{
  "horizontal_flip": true,
  "objective": "epsilon",
  "text_encoder_layers": 10,
  "text_encoder_norm_position": "pre",
  "text_encoder_bias": "all",
  "head_dim": 64,
  "optimizer": "normuon",
  "nesterov": true,
  "warmup_steps": 100,
  "adamw_weight_decay_other_params": 0
}
Rows from block 5 of the text encoder of a small text-conditioned image diffusion model, named by matrix and row number. Rows with one number belong to one neuron. Each number is 200 + 30 x the weight over its row's rms, rounded and kept within 0 to 999. All counts start at 0.
Before each neuron's rows are labels from the 100 texts, of 14976, where the neuron reaches its highest value: "fires on" is the input token at the peak. Only what is clearly more common there than usual is listed. The data: regions of photos with short descriptions (Visual Genome).
# fc1: MLP up (text_encoder.blocks.5.mlp.fc1.weight, 1536x384), inputs 0-95
# fc2: MLP down (text_encoder.blocks.5.mlp.fc2.weight, 384x1536, transposed), outputs 0-95

fires on: "pizza"; "the"; "meat"
fc1.591,136,180,179,224,150,129,176,179,192,220,164,215,193,235,236,159,235,250,173,209,202,196,206,241,155,197,214,227,141,199,194,277,211,184,214,252,203,214,197,177,195,205,187,194,201,182,183,162,182,192,200,189,236,212,139,205,256,173,161,182,201,188,168,185,221,209,164,139,116,179,180,192,193,218,236,206,221,262,167,151,255,197,198,168,170,231,230,190,248,252,197,175,225,213,245,262
fc2.591,230,225,237,209,260,270,251,183,186,183,245,209,197,186,147,253,180,140,221,190,185,235,185,150,228,207,190,167,235,215,197,153,184,207,162,184,241,205,188,187,213,211,225,220,187,183,195,231,215,219,170,194,186,171,271,195,158,212,220,190,220,219,243,195,197,206,212,249,271,214,194,237,198,222,162,197,189,148,218,219,169,173,205,193,226,163,155,180,147,176,165,212,181,185,154,142

fires on: "cat"; "sandwich"
fc1.749,167,234,239,227,207,172,197,216,193,188,187,256,169,203,221,153,193,221,200,206,204,226,211,248,239,203,209,237,209,183,193,220,230,170,189,216,208,245,214,184,234,172,120,196,252,221,219,129,257,156,195,191,175,195,215,156,248,177,197,207,255,253,164,234,203,259,212,211,145,209,171,225,183,154,130,225,258,238,210,177,199,153,166,203,209,172,172,197,213,207,273,149,192,192,145,233
fc2.749,231,178,181,183,197,229,207,189,194,223,226,132,234,207,183,278,200,183,207,182,196,169,165,148,194,186,189,161,184,201,213,198,181,253,206,192,183,134,209,211,173,178,254,178,152,147,182,235,156,252,215,211,213,203,202,235,136,203,195,178,142,172,218,165,179,162,198,188,241,186,223,157,219,237,265,167,197,156,181,219,193,242,220,214,193,237,191,201,204,182,123,220,215,214,216,182

fires on: "riding"
fc1.155,194,191,222,262,182,215,156,218,168,146,167,188,191,228,207,191,184,212,250,217,205,207,166,175,193,249,208,225,188,172,202,183,176,176,202,232,248,145,164,216,211,158,203,190,175,229,147,195,209,184,215,241,197,204,228,182,231,191,191,173,220,139,167,209,167,167,244,193,242,218,208,137,149,207,222,210,204,236,223,210,155,191,153,170,210,159,206,205,242,224,173,164,244,212,202,170
fc2.155,199,216,183,164,219,206,234,186,230,238,242,193,228,155,176,201,214,172,152,180,220,191,236,237,206,159,202,170,212,228,199,207,235,242,194,190,163,267,203,179,196,246,195,219,201,179,233,214,195,218,198,165,196,185,193,219,166,201,201,236,203,258,217,172,217,264,161,210,171,205,208,249,257,190,182,191,213,149,154,198,223,208,219,236,192,230,178,188,167,197,218,226,146,182,200,255

fires on: "food"; "strap"; "spear"
fc1.493,212,169,212,212,198,164,194,172,196,201,160,239,219,199,173,189,196,199,207,190,164,179,242,193,141,184,212,197,202,251,233,229,186,233,192,201,153,243,188,190,203,150,151,162,199,219,148,175,167,225,203,197,208,185,221,188,189,186,206,205,171,201,176,160,169,127,224,206,196,192,264,253,195,203,205,200,183,234,173,233,185,206,216,228,182,251,205,176,119,199,155,238,211,193,212,133
fc2.493,219,258,196,199,226,235,184,220,213,196,241,178,189,196,205,219,227,187,211,219,243,231,164,218,233,220,186,220,210,134,187,129,208,173,210,214,237,192,202,204,198,234,220,261,205,165,247,234,207,189,166,224,203,200,165,248,203,199,194,163,216,199,224,233,212,284,152,202,181,208,104,154,226,200,200,209,222,191,263,157,219,208,170,191,227,127,179,218,247,192,234,157,191,236,195,222

fires on: "a"; "the"; "stuffed"
fc1.541,190,234,202,232,234,208,181,179,185,225,234,271,243,166,207,202,195,181,228,230,152,202,181,200,157,206,248,264,208,130,159,167,215,210,173,248,245,178,113,191,192,207,156,243,179,211,208,166,198,193,180,213,176,195,233,226,233,174,196,142,140,224,210,206,191,198,171,188,206,197,186,219,225,195,243,216,137,250,244,175,200,229,178,208,214,215,164,281,171,208,250,209,202,248,191,245
fc2.541,224,156,193,170,143,203,190,223,213,177,176,152,171,217,209,207,223,222,185,161,222,157,219,212,190,190,157,174,176,272,243,260,178,175,214,186,171,215,238,222,214,204,223,140,231,184,181,225,194,194,189,171,193,205,174,151,202,215,192,268,254,195,206,200,210,225,256,204,197,220,203,201,192,204,156,192,245,138,160,195,194,191,225,184,178,194,239,153,196,191,164,172,195,168,190,151

fires on: "."; "pole"; "white"; "very"
fc1.671,139,227,210,145,209,224,231,204,195,225,276,176,163,194,255,251,235,183,230,233,162,245,180,187,261,161,183,190,172,202,209,197,197,194,223,272,158,187,212,191,187,160,169,182,225,216,248,223,258,154,168,252,204,188,209,210,186,183,233,201,229,176,250,219,224,196,164,218,196,208,184,254,207,177,197,204,209,177,192,176,185,191,197,133,152,190,173,199,169,249,201,237,177,205,215,208
fc2.671,227,192,197,253,188,198,172,189,226,205,129,213,220,176,165,182,158,228,144,212,229,143,215,208,163,216,207,198,256,196,193,192,209,216,146,165,240,217,176,252,212,237,201,213,156,202,166,188,177,240,238,161,181,203,155,223,207,239,184,193,161,215,139,203,199,226,218,178,178,189,239,134,197,216,231,194,187,228,208,225,200,209,196,227,251,210,222,199,241,128,200,196,255,166,176,206

fires on: "riding"; "towel"; "plane"
fc1.637,198,202,181,243,184,191,230,150,208,196,143,136,213,203,198,236,212,207,208,239,156,190,169,227,128,172,265,205,205,190,243,236,157,268,155,235,172,167,155,193,207,250,169,218,174,243,212,197,247,174,208,200,229,227,256,195,202,186,218,237,245,231,212,192,142,189,201,187,194,220,160,191,233,219,238,119,201,173,195,202,170,172,196,193,164,179,199,235,225,162,249,197,234,188,242,189
fc2.637,222,206,198,174,214,236,171,234,171,226,243,277,169,196,180,156,162,203,203,144,245,192,247,183,234,222,146,193,209,214,144,161,248,150,274,169,220,222,236,221,194,142,229,165,215,167,188,202,160,221,180,193,177,195,156,176,185,192,217,136,137,213,173,221,221,198,179,212,208,173,245,208,171,193,150,281,212,235,209,191,205,218,185,216,235,220,187,171,202,227,140,188,133,188,185,198

fires on: "in"; "a"; "cut"
fc1.4,227,208,222,277,220,168,208,205,179,231,261,210,170,177,207,228,212,165,188,228,157,164,192,185,214,209,160,268,220,199,173,209,219,140,251,207,163,166,265,188,196,223,266,217,164,184,241,172,139,215,216,187,168,229,164,152,225,148,168,228,186,223,175,165,196,151,125,182,185,235,180,211,225,168,236,174,218,228,204,151,219,154,249,195,239,182,230,198,174,159,180,239,154,252,218,193
fc2.4,185,165,161,169,176,237,196,161,236,209,175,177,221,226,229,179,190,197,212,176,243,206,128,214,215,198,196,174,215,199,156,202,151,217,197,161,208,229,210,192,257,202,162,215,177,203,169,241,223,147,223,170,220,206,207,238,179,205,230,160,211,145,197,162,216,224,214,202,203,165,222,234,213,188,195,242,229,180,145,272,172,229,224,205,186,211,177,157,163,218,178,174,215,124,202,211

fires on: "plate"; "slice"; "motorcycle"
fc1.462,224,204,149,166,157,217,181,190,189,183,179,202,161,182,183,234,261,197,243,219,199,206,183,192,281,217,190,207,219,144,217,228,165,230,196,203,202,231,185,184,203,217,210,218,231,158,215,249,187,147,260,197,180,174,219,209,143,245,161,204,216,185,248,194,173,199,177,207,202,191,250,206,168,226,262,255,223,236,189,170,232,248,232,205,236,240,185,210,184,203,159,197,229,198,164,197
fc2.462,195,160,203,240,173,214,175,159,219,164,217,193,228,241,172,171,156,262,161,163,198,239,221,203,195,179,205,225,228,212,185,169,223,165,178,245,205,228,194,208,184,256,166,121,177,208,209,194,153,222,168,186,206,185,172,159,214,182,191,243,232,199,218,202,203,203,167,200,204,205,192,198,266,193,179,172,186,148,217,221,245,207,167,241,189,205,170,237,206,188,275,224,196,227,180,175

fires on: "riding"; "the"
fc1.114,178,179,176,234,178,245,207,208,244,242,174,203,214,255,199,227,191,225,163,184,172,241,208,243,211,222,183,180,184,187,199,178,205,220,236,241,237,174,213,195,170,238,155,205,231,213,200,221,198,252,161,175,201,217,163,196,171,178,239,176,142,197,200,204,217,176,156,245,241,226,199,209,227,207,238,194,154,219,132,224,210,170,228,221,194,149,199,156,188,176,218,172,199,164,164,185
fc2.114,240,195,234,186,219,162,206,212,155,143,229,199,140,142,184,176,249,167,239,220,223,152,189,172,186,180,232,209,209,217,211,218,192,220,165,181,140,210,189,189,204,156,230,212,161,191,198,181,193,191,261,213,179,177,221,199,233,201,146,235,217,206,212,207,185,236,228,156,168,179,193,209,186,197,172,212,248,192,271,168,191,223,172,192,202,259,200,241,230,246,194,201,189,224,211,212

fires on: "cat"; "sandwich"
fc1.82,193,182,209,232,227,198,163,211,188,221,145,178,196,198,250,179,175,215,200,204,167,124,199,155,224,202,160,194,171,154,215,166,212,182,169,189,180,199,237,225,163,241,202,249,224,166,203,179,219,173,216,138,186,153,203,221,205,200,255,187,216,181,215,191,198,182,229,126,208,179,208,172,210,132,190,171,224,215,204,195,189,184,169,199,199,225,219,144,192,164,160,220,169,218,190,231
fc2.82,206,206,202,148,178,224,212,215,225,163,228,249,199,190,131,215,214,196,184,193,230,264,203,257,167,184,255,221,206,228,171,234,159,220,207,221,208,187,157,162,169,167,192,129,182,236,182,233,190,226,217,263,234,236,171,216,188,204,165,220,189,246,188,191,208,206,173,261,194,201,180,227,222,226,180,227,180,204,206,189,221,229,217,191,183,188,186,231,204,252,218,180,251,221,213,169

fires on: "waves"; "snow"; "surfing"; "bathroom"
fc1.602,188,157,209,193,178,156,179,176,196,154,202,166,221,138,203,207,201,222,222,239,220,198,214,175,245,212,158,182,154,252,207,153,231,188,203,284,211,179,189,226,166,222,165,265,229,188,205,212,173,243,207,184,170,196,225,171,192,157,241,187,231,160,207,239,209,195,179,196,257,251,157,214,220,242,180,217,135,185,183,223,224,170,185,182,121,207,226,214,256,222,193,221,204,227,238,215
fc2.602,206,232,193,202,232,230,233,233,182,227,200,222,182,266,206,194,195,196,144,181,171,206,176,239,164,171,219,196,270,170,206,214,142,202,203,171,194,206,195,187,208,173,239,146,196,200,185,191,232,188,197,208,234,208,158,193,217,224,157,208,163,226,200,159,203,218,213,218,153,162,232,195,172,150,239,199,242,248,201,201,154,227,221,231,271,207,165,205,174,182,188,198,162,189,175,223

fires on: "dog"; "bus"
fc1.710,204,213,172,152,227,138,201,174,210,179,174,243,186,248,184,180,224,206,220,230,201,168,168,225,192,229,172,118,222,224,173,183,170,215,233,242,207,161,218,190,128,131,217,239,221,158,205,220,156,233,222,245,220,192,220,244,175,190,176,247,198,256,191,146,213,221,186,215,164,213,178,162,173,200,175,198,276,218,191,203,210,258,169,200,191,167,225,213,173,135,116,253,204,176,252,223
fc2.710,200,203,207,223,180,228,217,209,149,238,234,181,225,163,199,191,181,185,195,155,210,183,216,186,196,188,235,271,189,173,212,237,239,172,128,198,197,213,161,222,259,245,210,171,201,215,177,174,205,181,167,143,140,198,180,172,211,207,216,130,171,146,168,262,173,184,198,191,216,208,203,220,219,210,239,187,165,237,229,187,187,143,218,193,221,252,163,189,222,268,260,149,191,216,165,175

fires on: "dog"; "hot"; "lettuce"
fc1.411,208,203,183,197,225,175,201,207,172,248,170,175,180,248,187,194,230,222,208,155,200,230,182,196,214,211,177,200,212,204,172,207,201,246,221,228,242,184,150,208,159,186,222,170,228,190,272,150,201,199,165,186,217,221,181,254,145,234,193,222,165,234,213,197,192,115,118,155,205,225,224,188,208,235,221,200,224,146,163,219,181,186,267,208,160,157,218,171,224,136,169,227,200,215,203,205
fc2.411,201,199,241,198,199,229,213,183,243,129,208,227,242,150,205,168,183,149,198,235,207,189,219,199,170,203,234,189,183,208,208,187,203,150,228,210,154,227,243,156,246,226,166,230,166,229,153,237,197,196,242,215,185,173,223,166,257,166,217,188,240,179,189,201,180,276,254,233,185,180,170,203,204,177,148,179,178,268,235,173,212,202,173,181,248,214,177,207,177,289,235,199,181,175,174,180

fires on: "a"; "double"
fc1.277,225,219,192,288,213,231,185,165,190,232,271,195,199,215,223,194,232,239,212,225,185,208,167,227,191,195,224,141,183,198,226,199,169,203,183,184,164,213,191,218,192,141,182,200,170,224,251,243,189,171,216,191,165,176,178,209,177,188,187,171,201,186,229,161,209,224,164,223,222,219,206,143,262,216,147,162,210,166,226,260,184,169,194,176,204,189,202,207,264,133,254,156,231,204,202,192
fc2.277,195,197,196,146,207,191,222,198,200,162,150,214,204,198,200,223,161,168,181,169,205,183,238,160,173,199,196,265,224,202,202,217,213,205,237,230,222,196,198,129,200,218,228,211,234,177,204,156,188,216,168,189,265,192,228,181,208,178,213,233,237,201,178,225,183,196,238,176,204,188,204,285,159,201,259,229,194,208,179,147,212,218,203,231,203,231,174,195,159,253,156,224,163,205,188,189

fires on: "."; "trees"
fc1.739,222,223,249,183,224,191,152,259,181,215,189,194,202,184,198,240,214,231,193,175,186,234,144,161,154,203,163,206,202,215,203,206,124,178,196,200,214,196,229,143,195,171,210,190,201,189,227,165,206,234,173,195,210,193,232,221,234,98,199,204,225,232,242,181,183,195,197,170,226,159,199,254,144,143,253,191,189,219,218,163,162,222,150,206,224,272,206,177,215,242,209,212,195,186,208,232
fc2.739,199,164,168,194,179,210,277,136,228,198,205,211,224,209,208,150,207,198,228,220,193,184,249,256,246,210,248,180,210,193,204,177,260,218,181,187,186,184,174,280,211,234,190,198,181,228,182,242,169,185,226,195,187,199,184,182,142,274,200,215,162,155,137,233,224,194,189,217,182,224,198,156,232,245,139,209,218,183,176,230,211,190,230,185,181,93,212,215,208,152,190,183,196,203,185,174

fires on: "in"; "this"; "red"; "bottles"
fc1.248,257,215,235,171,172,157,226,194,201,164,195,217,186,201,215,162,193,231,134,228,197,229,183,226,176,192,260,189,220,181,193,170,180,265,204,162,198,182,227,181,189,176,190,228,212,176,140,237,224,204,233,213,182,173,206,194,199,169,188,208,182,166,204,220,192,175,233,207,161,198,230,157,191,217,182,229,222,239,231,233,261,191,211,127,194,231,253,189,169,191,151,249,220,207,177,239
fc2.248,160,199,170,217,215,207,160,211,196,233,211,186,228,193,189,244,226,210,255,197,220,193,221,205,203,205,147,209,196,215,227,173,180,139,180,213,184,195,172,286,221,218,250,220,237,258,253,170,196,179,143,210,235,193,206,159,203,192,223,171,176,258,211,197,222,226,171,204,235,203,194,258,203,185,210,188,162,167,169,168,149,214,183,226,190,179,154,209,218,201,234,147,196,197,209,182

fires on: "dog"; "lettuce"; "spear"
fc1.685,252,207,137,273,236,238,201,197,172,166,172,127,172,171,218,197,215,178,244,164,124,180,228,203,246,187,170,190,190,221,243,200,203,206,202,236,266,243,208,207,204,153,195,184,211,195,173,148,188,203,220,206,180,197,171,213,186,184,170,194,195,200,209,166,289,172,176,255,220,192,177,215,210,199,240,192,194,227,196,141,221,229,207,187,210,153,218,233,200,203,211,194,171,166,185,194
fc2.685,225,205,160,234,240,242,172,214,164,178,160,123,170,166,217,219,191,185,286,187,138,170,220,222,215,221,161,201,186,165,238,212,232,163,191,196,256,234,228,233,246,156,165,160,186,194,186,158,174,229,281,209,146,196,197,208,175,181,194,170,206,211,194,164,292,156,167,238,236,177,175,212,203,187,246,234,187,209,221,142,225,235,219,167,222,192,211,252,214,199,223,208,213,173,204,214

fires on: "dog"
fc1.60,216,194,185,146,213,240,187,206,198,193,192,182,194,189,126,197,172,174,246,225,209,171,218,229,177,204,202,149,178,189,175,219,182,183,171,240,159,215,206,213,224,244,245,210,217,161,143,221,235,243,210,118,258,214,200,165,202,195,229,152,210,193,259,162,245,158,118,178,222,179,175,207,208,234,191,191,246,219,162,214,198,172,177,207,184,206,186,248,205,197,185,224,190,227,154,272
fc2.60,212,198,204,250,195,180,224,179,210,205,243,214,181,202,280,187,236,216,180,192,197,249,166,157,212,196,214,237,213,183,237,170,227,221,231,184,245,214,168,195,185,157,179,176,177,220,265,188,172,163,189,262,160,168,203,227,212,204,176,238,188,232,165,219,171,233,246,242,182,211,189,174,204,175,216,166,184,192,201,184,196,234,195,174,214,179,225,122,200,191,206,160,194,156,219,140

fires on: "plate"
fc1.119,254,168,229,161,171,196,155,156,211,180,212,190,253,224,195,136,226,142,185,220,207,195,185,209,201,129,214,209,208,198,194,197,178,197,152,220,205,217,208,205,181,208,183,228,154,211,217,131,197,142,166,146,167,190,221,191,165,220,235,192,162,180,189,222,164,174,235,159,241,206,271,178,160,205,182,142,197,159,239,221,221,212,221,143,114,220,169,179,241,150,220,158,184,197,177,201
fc2.119,164,208,169,219,254,198,237,237,173,208,180,162,139,140,228,249,185,262,235,174,177,187,183,190,180,273,184,215,215,185,225,215,244,187,231,151,206,187,193,187,220,221,177,178,255,185,196,218,213,239,253,245,198,173,191,241,229,182,195,221,201,201,225,182,221,212,161,187,135,197,196,199,223,201,235,269,213,212,163,187,209,227,185,230,264,165,260,191,168,223,211,217,233,222,211,191

fires on: "plate"; "slice"; "book"
fc1.305,206,217,236,169,218,197,230,177,200,201,194,217,225,207,181,217,150,214,200,234,248,211,203,226,238,159,199,298,164,185,206,174,228,203,231,145,197,215,240,187,176,150,258,221,203,235,143,209,211,192,176,217,154,171,222,166,226,214,178,195,172,188,165,150,208,203,185,222,173,198,281,199,186,168,205,194,250,165,170,231,193,210,200,240,170,186,183,209,218,219,234,256,198,230,195,256
fc2.305,181,246,202,132,139,168,234,172,195,222,208,212,182,229,170,206,143,226,257,203,182,216,183,241,175,143,231,275,203,180,217,155,227,159,169,200,229,195,208,220,178,195,219,242,169,209,146,201,124,191,224,195,151,148,232,193,215,187,219,195,232,167,173,155,222,218,184,182,209,194,241,206,225,227,206,204,242,163,173,202,208,222,201,278,174,190,196,151,208,220,234,214,164,233,136,206

fires on: "cat"; "apple"; "spear"; "round"
fc1.76,291,158,206,179,190,158,175,156,237,176,193,197,184,225,219,199,151,149,256,255,172,168,188,194,249,226,161,175,231,242,208,224,207,189,182,143,194,201,144,196,219,198,229,230,219,157,211,226,204,210,226,234,242,170,210,226,181,230,250,197,190,216,252,227,249,215,168,172,196,251,166,238,141,139,263,203,151,182,184,141,224,145,196,213,168,206,165,207,189,178,166,255,215,191,185,190
fc2.76,143,239,204,232,181,224,234,240,158,231,209,221,215,170,173,206,275,258,160,171,236,239,194,211,190,168,203,205,177,151,169,168,187,186,225,233,223,206,220,251,176,202,163,150,204,220,186,189,205,211,161,175,148,229,189,188,217,186,170,198,221,181,157,182,162,199,226,253,191,150,232,163,251,251,175,211,234,212,202,250,172,225,217,190,221,177,238,194,205,214,211,160,201,225,215,209

fires on: "leaves"; "zebra"; "bush"; "tree"
fc1.148,163,226,230,207,186,224,216,166,223,227,245,248,230,195,186,206,197,175,155,160,221,206,172,210,219,220,243,171,198,184,188,195,177,201,189,227,139,262,258,211,175,217,206,242,181,203,183,199,225,204,198,209,177,151,252,205,192,201,211,263,199,221,207,189,193,193,186,168,251,198,251,245,161,235,195,213,224,186,224,189,241,173,256,165,132,226,234,200,225,158,229,206,190,237,175,195
fc2.148,179,225,202,209,174,242,214,150,195,229,288,198,170,192,191,166,253,171,189,167,235,189,179,213,172,246,241,199,203,177,213,201,154,214,193,255,186,189,255,216,216,211,210,231,208,188,192,211,187,241,179,204,147,133,240,191,228,233,209,272,213,160,158,198,215,203,174,208,210,203,245,211,181,225,168,206,210,180,234,202,254,167,218,136,144,201,210,188,220,123,220,207,196,225,146,183

fires on: "plate"; "zebra"
fc1.406,202,240,199,221,172,159,246,190,186,208,178,185,201,167,235,214,218,174,215,198,164,191,240,214,201,215,176,207,181,242,214,209,204,180,221,239,219,149,177,200,196,194,185,234,194,215,184,114,196,199,172,272,163,129,212,177,213,191,240,260,191,187,212,206,190,163,150,182,259,204,170,138,187,195,205,168,178,206,168,221,203,166,202,196,180,176,178,164,187,203,184,233,170,206,222,253
fc2.406,207,145,209,195,201,226,127,200,212,202,228,222,204,239,165,172,171,223,179,200,223,206,162,222,179,187,224,176,216,168,193,202,188,216,175,188,185,247,195,207,208,207,193,162,185,167,209,265,202,213,256,152,238,255,221,221,180,231,194,154,227,190,200,168,201,236,241,215,159,199,233,251,206,212,172,221,210,202,259,162,178,220,203,229,205,212,205,215,201,204,213,179,205,201,189,164

fires on: "riding"; "mirror"; "double"; "window"
fc1.346,310,156,178,116,174,151,193,184,180,177,217,165,244,182,185,189,192,225,186,164,232,196,233,210,175,173,190,229,133,291,229,213,191,207,188,209,197,203,211,233,175,208,156,196,240,221,236,201,152,288,173,175,201,239,190,197,228,183,167,223,188,198,202,192,163,199,207,255,220,230,187,188,227,188,252,216,210,189,176,250,196,168,178,197,182,228,226,179,195,241,167,187,236,170,260,137
fc2.346,146,222,212,308,254,230,208,205,219,199,191,232,157,205,189,206,215,181,211,185,172,220,148,189,215,230,202,149,261,141,177,178,174,201,226,215,204,184,190,132,253,191,221,202,176,177,171,183,253,144,223,225,178,154,225,192,188,195,219,173,200,195,209,206,220,183,171,152,191,182,242,222,177,229,156,215,184,202,257,169,179,239,202,198,224,184,161,232,221,186,220,219,174,223,172,260

fires on: "riding"
fc1.653,185,161,215,229,226,226,210,139,172,235,198,221,198,231,196,256,205,204,174,203,194,204,232,191,197,200,222,161,191,210,182,205,259,206,233,136,211,208,229,205,240,236,225,194,245,200,157,177,192,218,197,188,195,232,144,233,202,259,204,163,170,178,152,273,162,235,193,243,186,128,239,209,236,165,212,191,248,213,214,182,197,235,195,205,249,200,186,216,177,237,209,145,206,217,202,226
fc2.653,227,217,156,196,172,174,183,264,226,173,188,202,154,153,193,172,194,176,253,192,225,187,158,214,210,199,199,230,213,162,206,195,152,209,164,233,184,162,171,207,156,174,155,155,141,202,197,197,186,209,216,231,248,166,245,180,166,156,186,238,236,233,232,144,241,196,205,218,218,297,162,188,187,227,214,193,170,175,247,222,199,224,210,197,137,199,221,189,209,182,212,226,160,154,181,162

fires on: "riding"; "head"; "top"; "two"
fc1.552,207,252,215,180,132,181,232,257,198,195,161,178,172,190,231,201,182,244,217,148,211,191,193,188,193,193,198,209,243,214,163,214,136,200,158,195,195,210,155,213,243,243,218,163,175,209,201,195,196,216,207,217,202,162,169,197,214,192,216,184,178,130,239,193,229,274,217,208,243,196,182,161,122,231,253,210,147,215,206,181,195,256,145,274,154,140,212,153,182,188,202,157,209,210,124,189
fc2.552,218,141,193,236,269,216,178,158,193,217,244,219,261,208,160,175,246,143,219,230,201,207,198,209,203,189,193,187,147,194,236,199,271,218,251,221,220,183,244,205,163,166,184,267,211,190,190,214,185,179,199,175,211,232,245,232,166,214,184,218,245,255,172,247,178,144,177,193,176,211,217,234,258,179,129,196,244,178,201,215,191,171,227,118,210,256,186,225,211,199,213,204,209,205,262,213

fires on: "a"; "plane"; "long"
fc1.577,214,195,195,156,191,185,195,215,203,207,199,199,161,224,189,243,188,192,219,226,244,235,246,166,190,194,184,209,196,262,246,238,224,211,167,189,203,174,211,205,224,195,200,216,219,180,151,216,181,227,190,234,218,224,236,199,226,176,220,232,195,177,212,182,191,224,137,163,156,127,195,221,210,180,179,201,197,175,224,174,230,165,217,198,178,194,229,230,179,227,183,268,181,187,228,181
fc2.577,210,197,189,236,210,228,231,162,206,197,222,199,219,179,174,158,196,212,178,176,167,169,162,251,198,219,228,190,188,139,161,175,197,192,212,223,195,193,178,192,167,186,203,146,205,187,228,180,214,193,227,171,185,194,162,196,161,207,219,157,195,234,230,214,227,153,251,242,232,251,203,162,186,215,245,206,214,222,176,183,146,240,172,197,217,192,175,157,223,163,192,139,235,195,163,185

fires on: "food"; "lettuce"; "bowl"; "hot"
fc1.162,196,149,177,152,184,220,167,189,229,197,248,188,171,209,167,260,200,159,255,188,163,200,206,174,247,160,220,183,201,163,219,223,176,216,210,156,156,170,212,223,255,206,158,231,199,283,190,181,148,203,210,156,215,242,237,198,242,171,138,226,196,178,225,182,154,205,201,211,261,170,194,193,176,175,209,236,230,183,215,208,202,181,234,136,174,183,132,177,221,206,156,173,224,192,179,202
fc2.162,182,224,217,240,235,189,225,205,131,234,141,233,206,180,229,136,181,217,141,181,242,201,173,233,139,229,208,209,205,238,193,187,209,191,198,238,224,208,168,147,134,208,227,167,180,130,196,191,247,212,169,203,205,175,160,211,156,197,258,184,192,216,181,205,212,199,197,182,153,233,226,231,252,238,191,151,160,231,188,161,192,189,171,279,206,226,236,189,197,167,216,226,176,204,215,186

fires on: "leaves"; "waves"; "surfing"
fc1.599,292,203,259,229,185,242,165,216,211,191,232,196,210,213,227,214,204,206,152,196,203,193,234,166,240,192,171,188,196,183,150,185,233,208,188,198,187,175,229,196,186,174,201,225,195,163,168,166,181,188,217,239,194,211,215,201,139,244,248,177,226,165,209,166,229,192,222,164,213,200,176,216,220,166,173,228,218,235,208,228,136,193,191,176,303,203,186,181,240,217,199,184,189,179,234,217
fc2.599,157,187,119,188,215,188,250,187,159,216,147,183,176,212,213,165,190,178,223,218,202,173,177,225,183,199,229,210,224,228,272,208,158,202,239,204,219,223,165,191,203,237,185,161,226,247,225,237,194,222,182,157,176,161,206,206,249,176,168,210,182,240,184,204,167,217,161,253,168,214,227,202,164,229,206,178,201,169,198,193,274,221,211,230,100,219,191,228,171,158,189,205,214,196,190,190

fires on: "food"; "lettuce"; "sauce"; "hot"
fc1.424,204,214,257,200,235,189,189,198,193,216,234,200,241,229,187,245,223,246,203,207,175,186,173,197,211,210,221,153,207,180,230,200,192,191,194,197,185,98,239,215,157,239,225,238,194,271,229,197,255,188,236,233,192,163,208,158,245,226,170,231,241,114,201,146,150,208,192,191,248,208,189,202,235,162,197,214,232,160,202,210,184,219,214,209,236,163,239,203,217,243,211,158,214,171,185,179
fc2.424,189,200,174,177,191,216,229,193,179,175,165,227,152,187,229,128,196,161,197,170,232,243,223,201,183,202,209,258,229,226,142,211,204,211,235,204,221,283,161,156,236,189,184,136,216,145,182,195,166,230,136,161,230,237,191,247,163,175,235,162,184,300,191,254,228,191,196,213,156,193,227,199,170,233,195,200,180,237,207,194,210,161,190,203,201,245,164,189,185,167,195,234,181,211,199,208

fires on: "pizza"; "slices"
fc1.344,182,183,270,201,252,237,187,150,218,237,197,190,245,185,213,228,208,207,202,216,281,201,209,204,170,257,187,204,249,207,190,169,189,202,182,197,204,221,201,199,214,194,266,191,199,253,164,265,186,264,229,195,199,214,225,213,172,142,224,163,212,188,198,218,136,244,203,184,158,181,173,181,198,155,205,187,155,210,225,174,234,239,264,185,187,229,142,245,183,196,195,171,156,230,172,190
fc2.344,228,227,150,188,160,176,223,251,173,192,203,222,130,201,191,166,202,206,212,206,118,176,174,192,239,158,202,220,158,177,184,270,220,201,235,190,187,157,191,195,183,193,150,149,182,167,224,152,205,159,164,206,202,185,164,170,226,236,147,208,173,195,199,211,243,186,213,197,220,204,226,219,199,223,219,212,283,200,160,229,191,179,146,190,210,198,254,157,211,190,200,209,267,163,199,209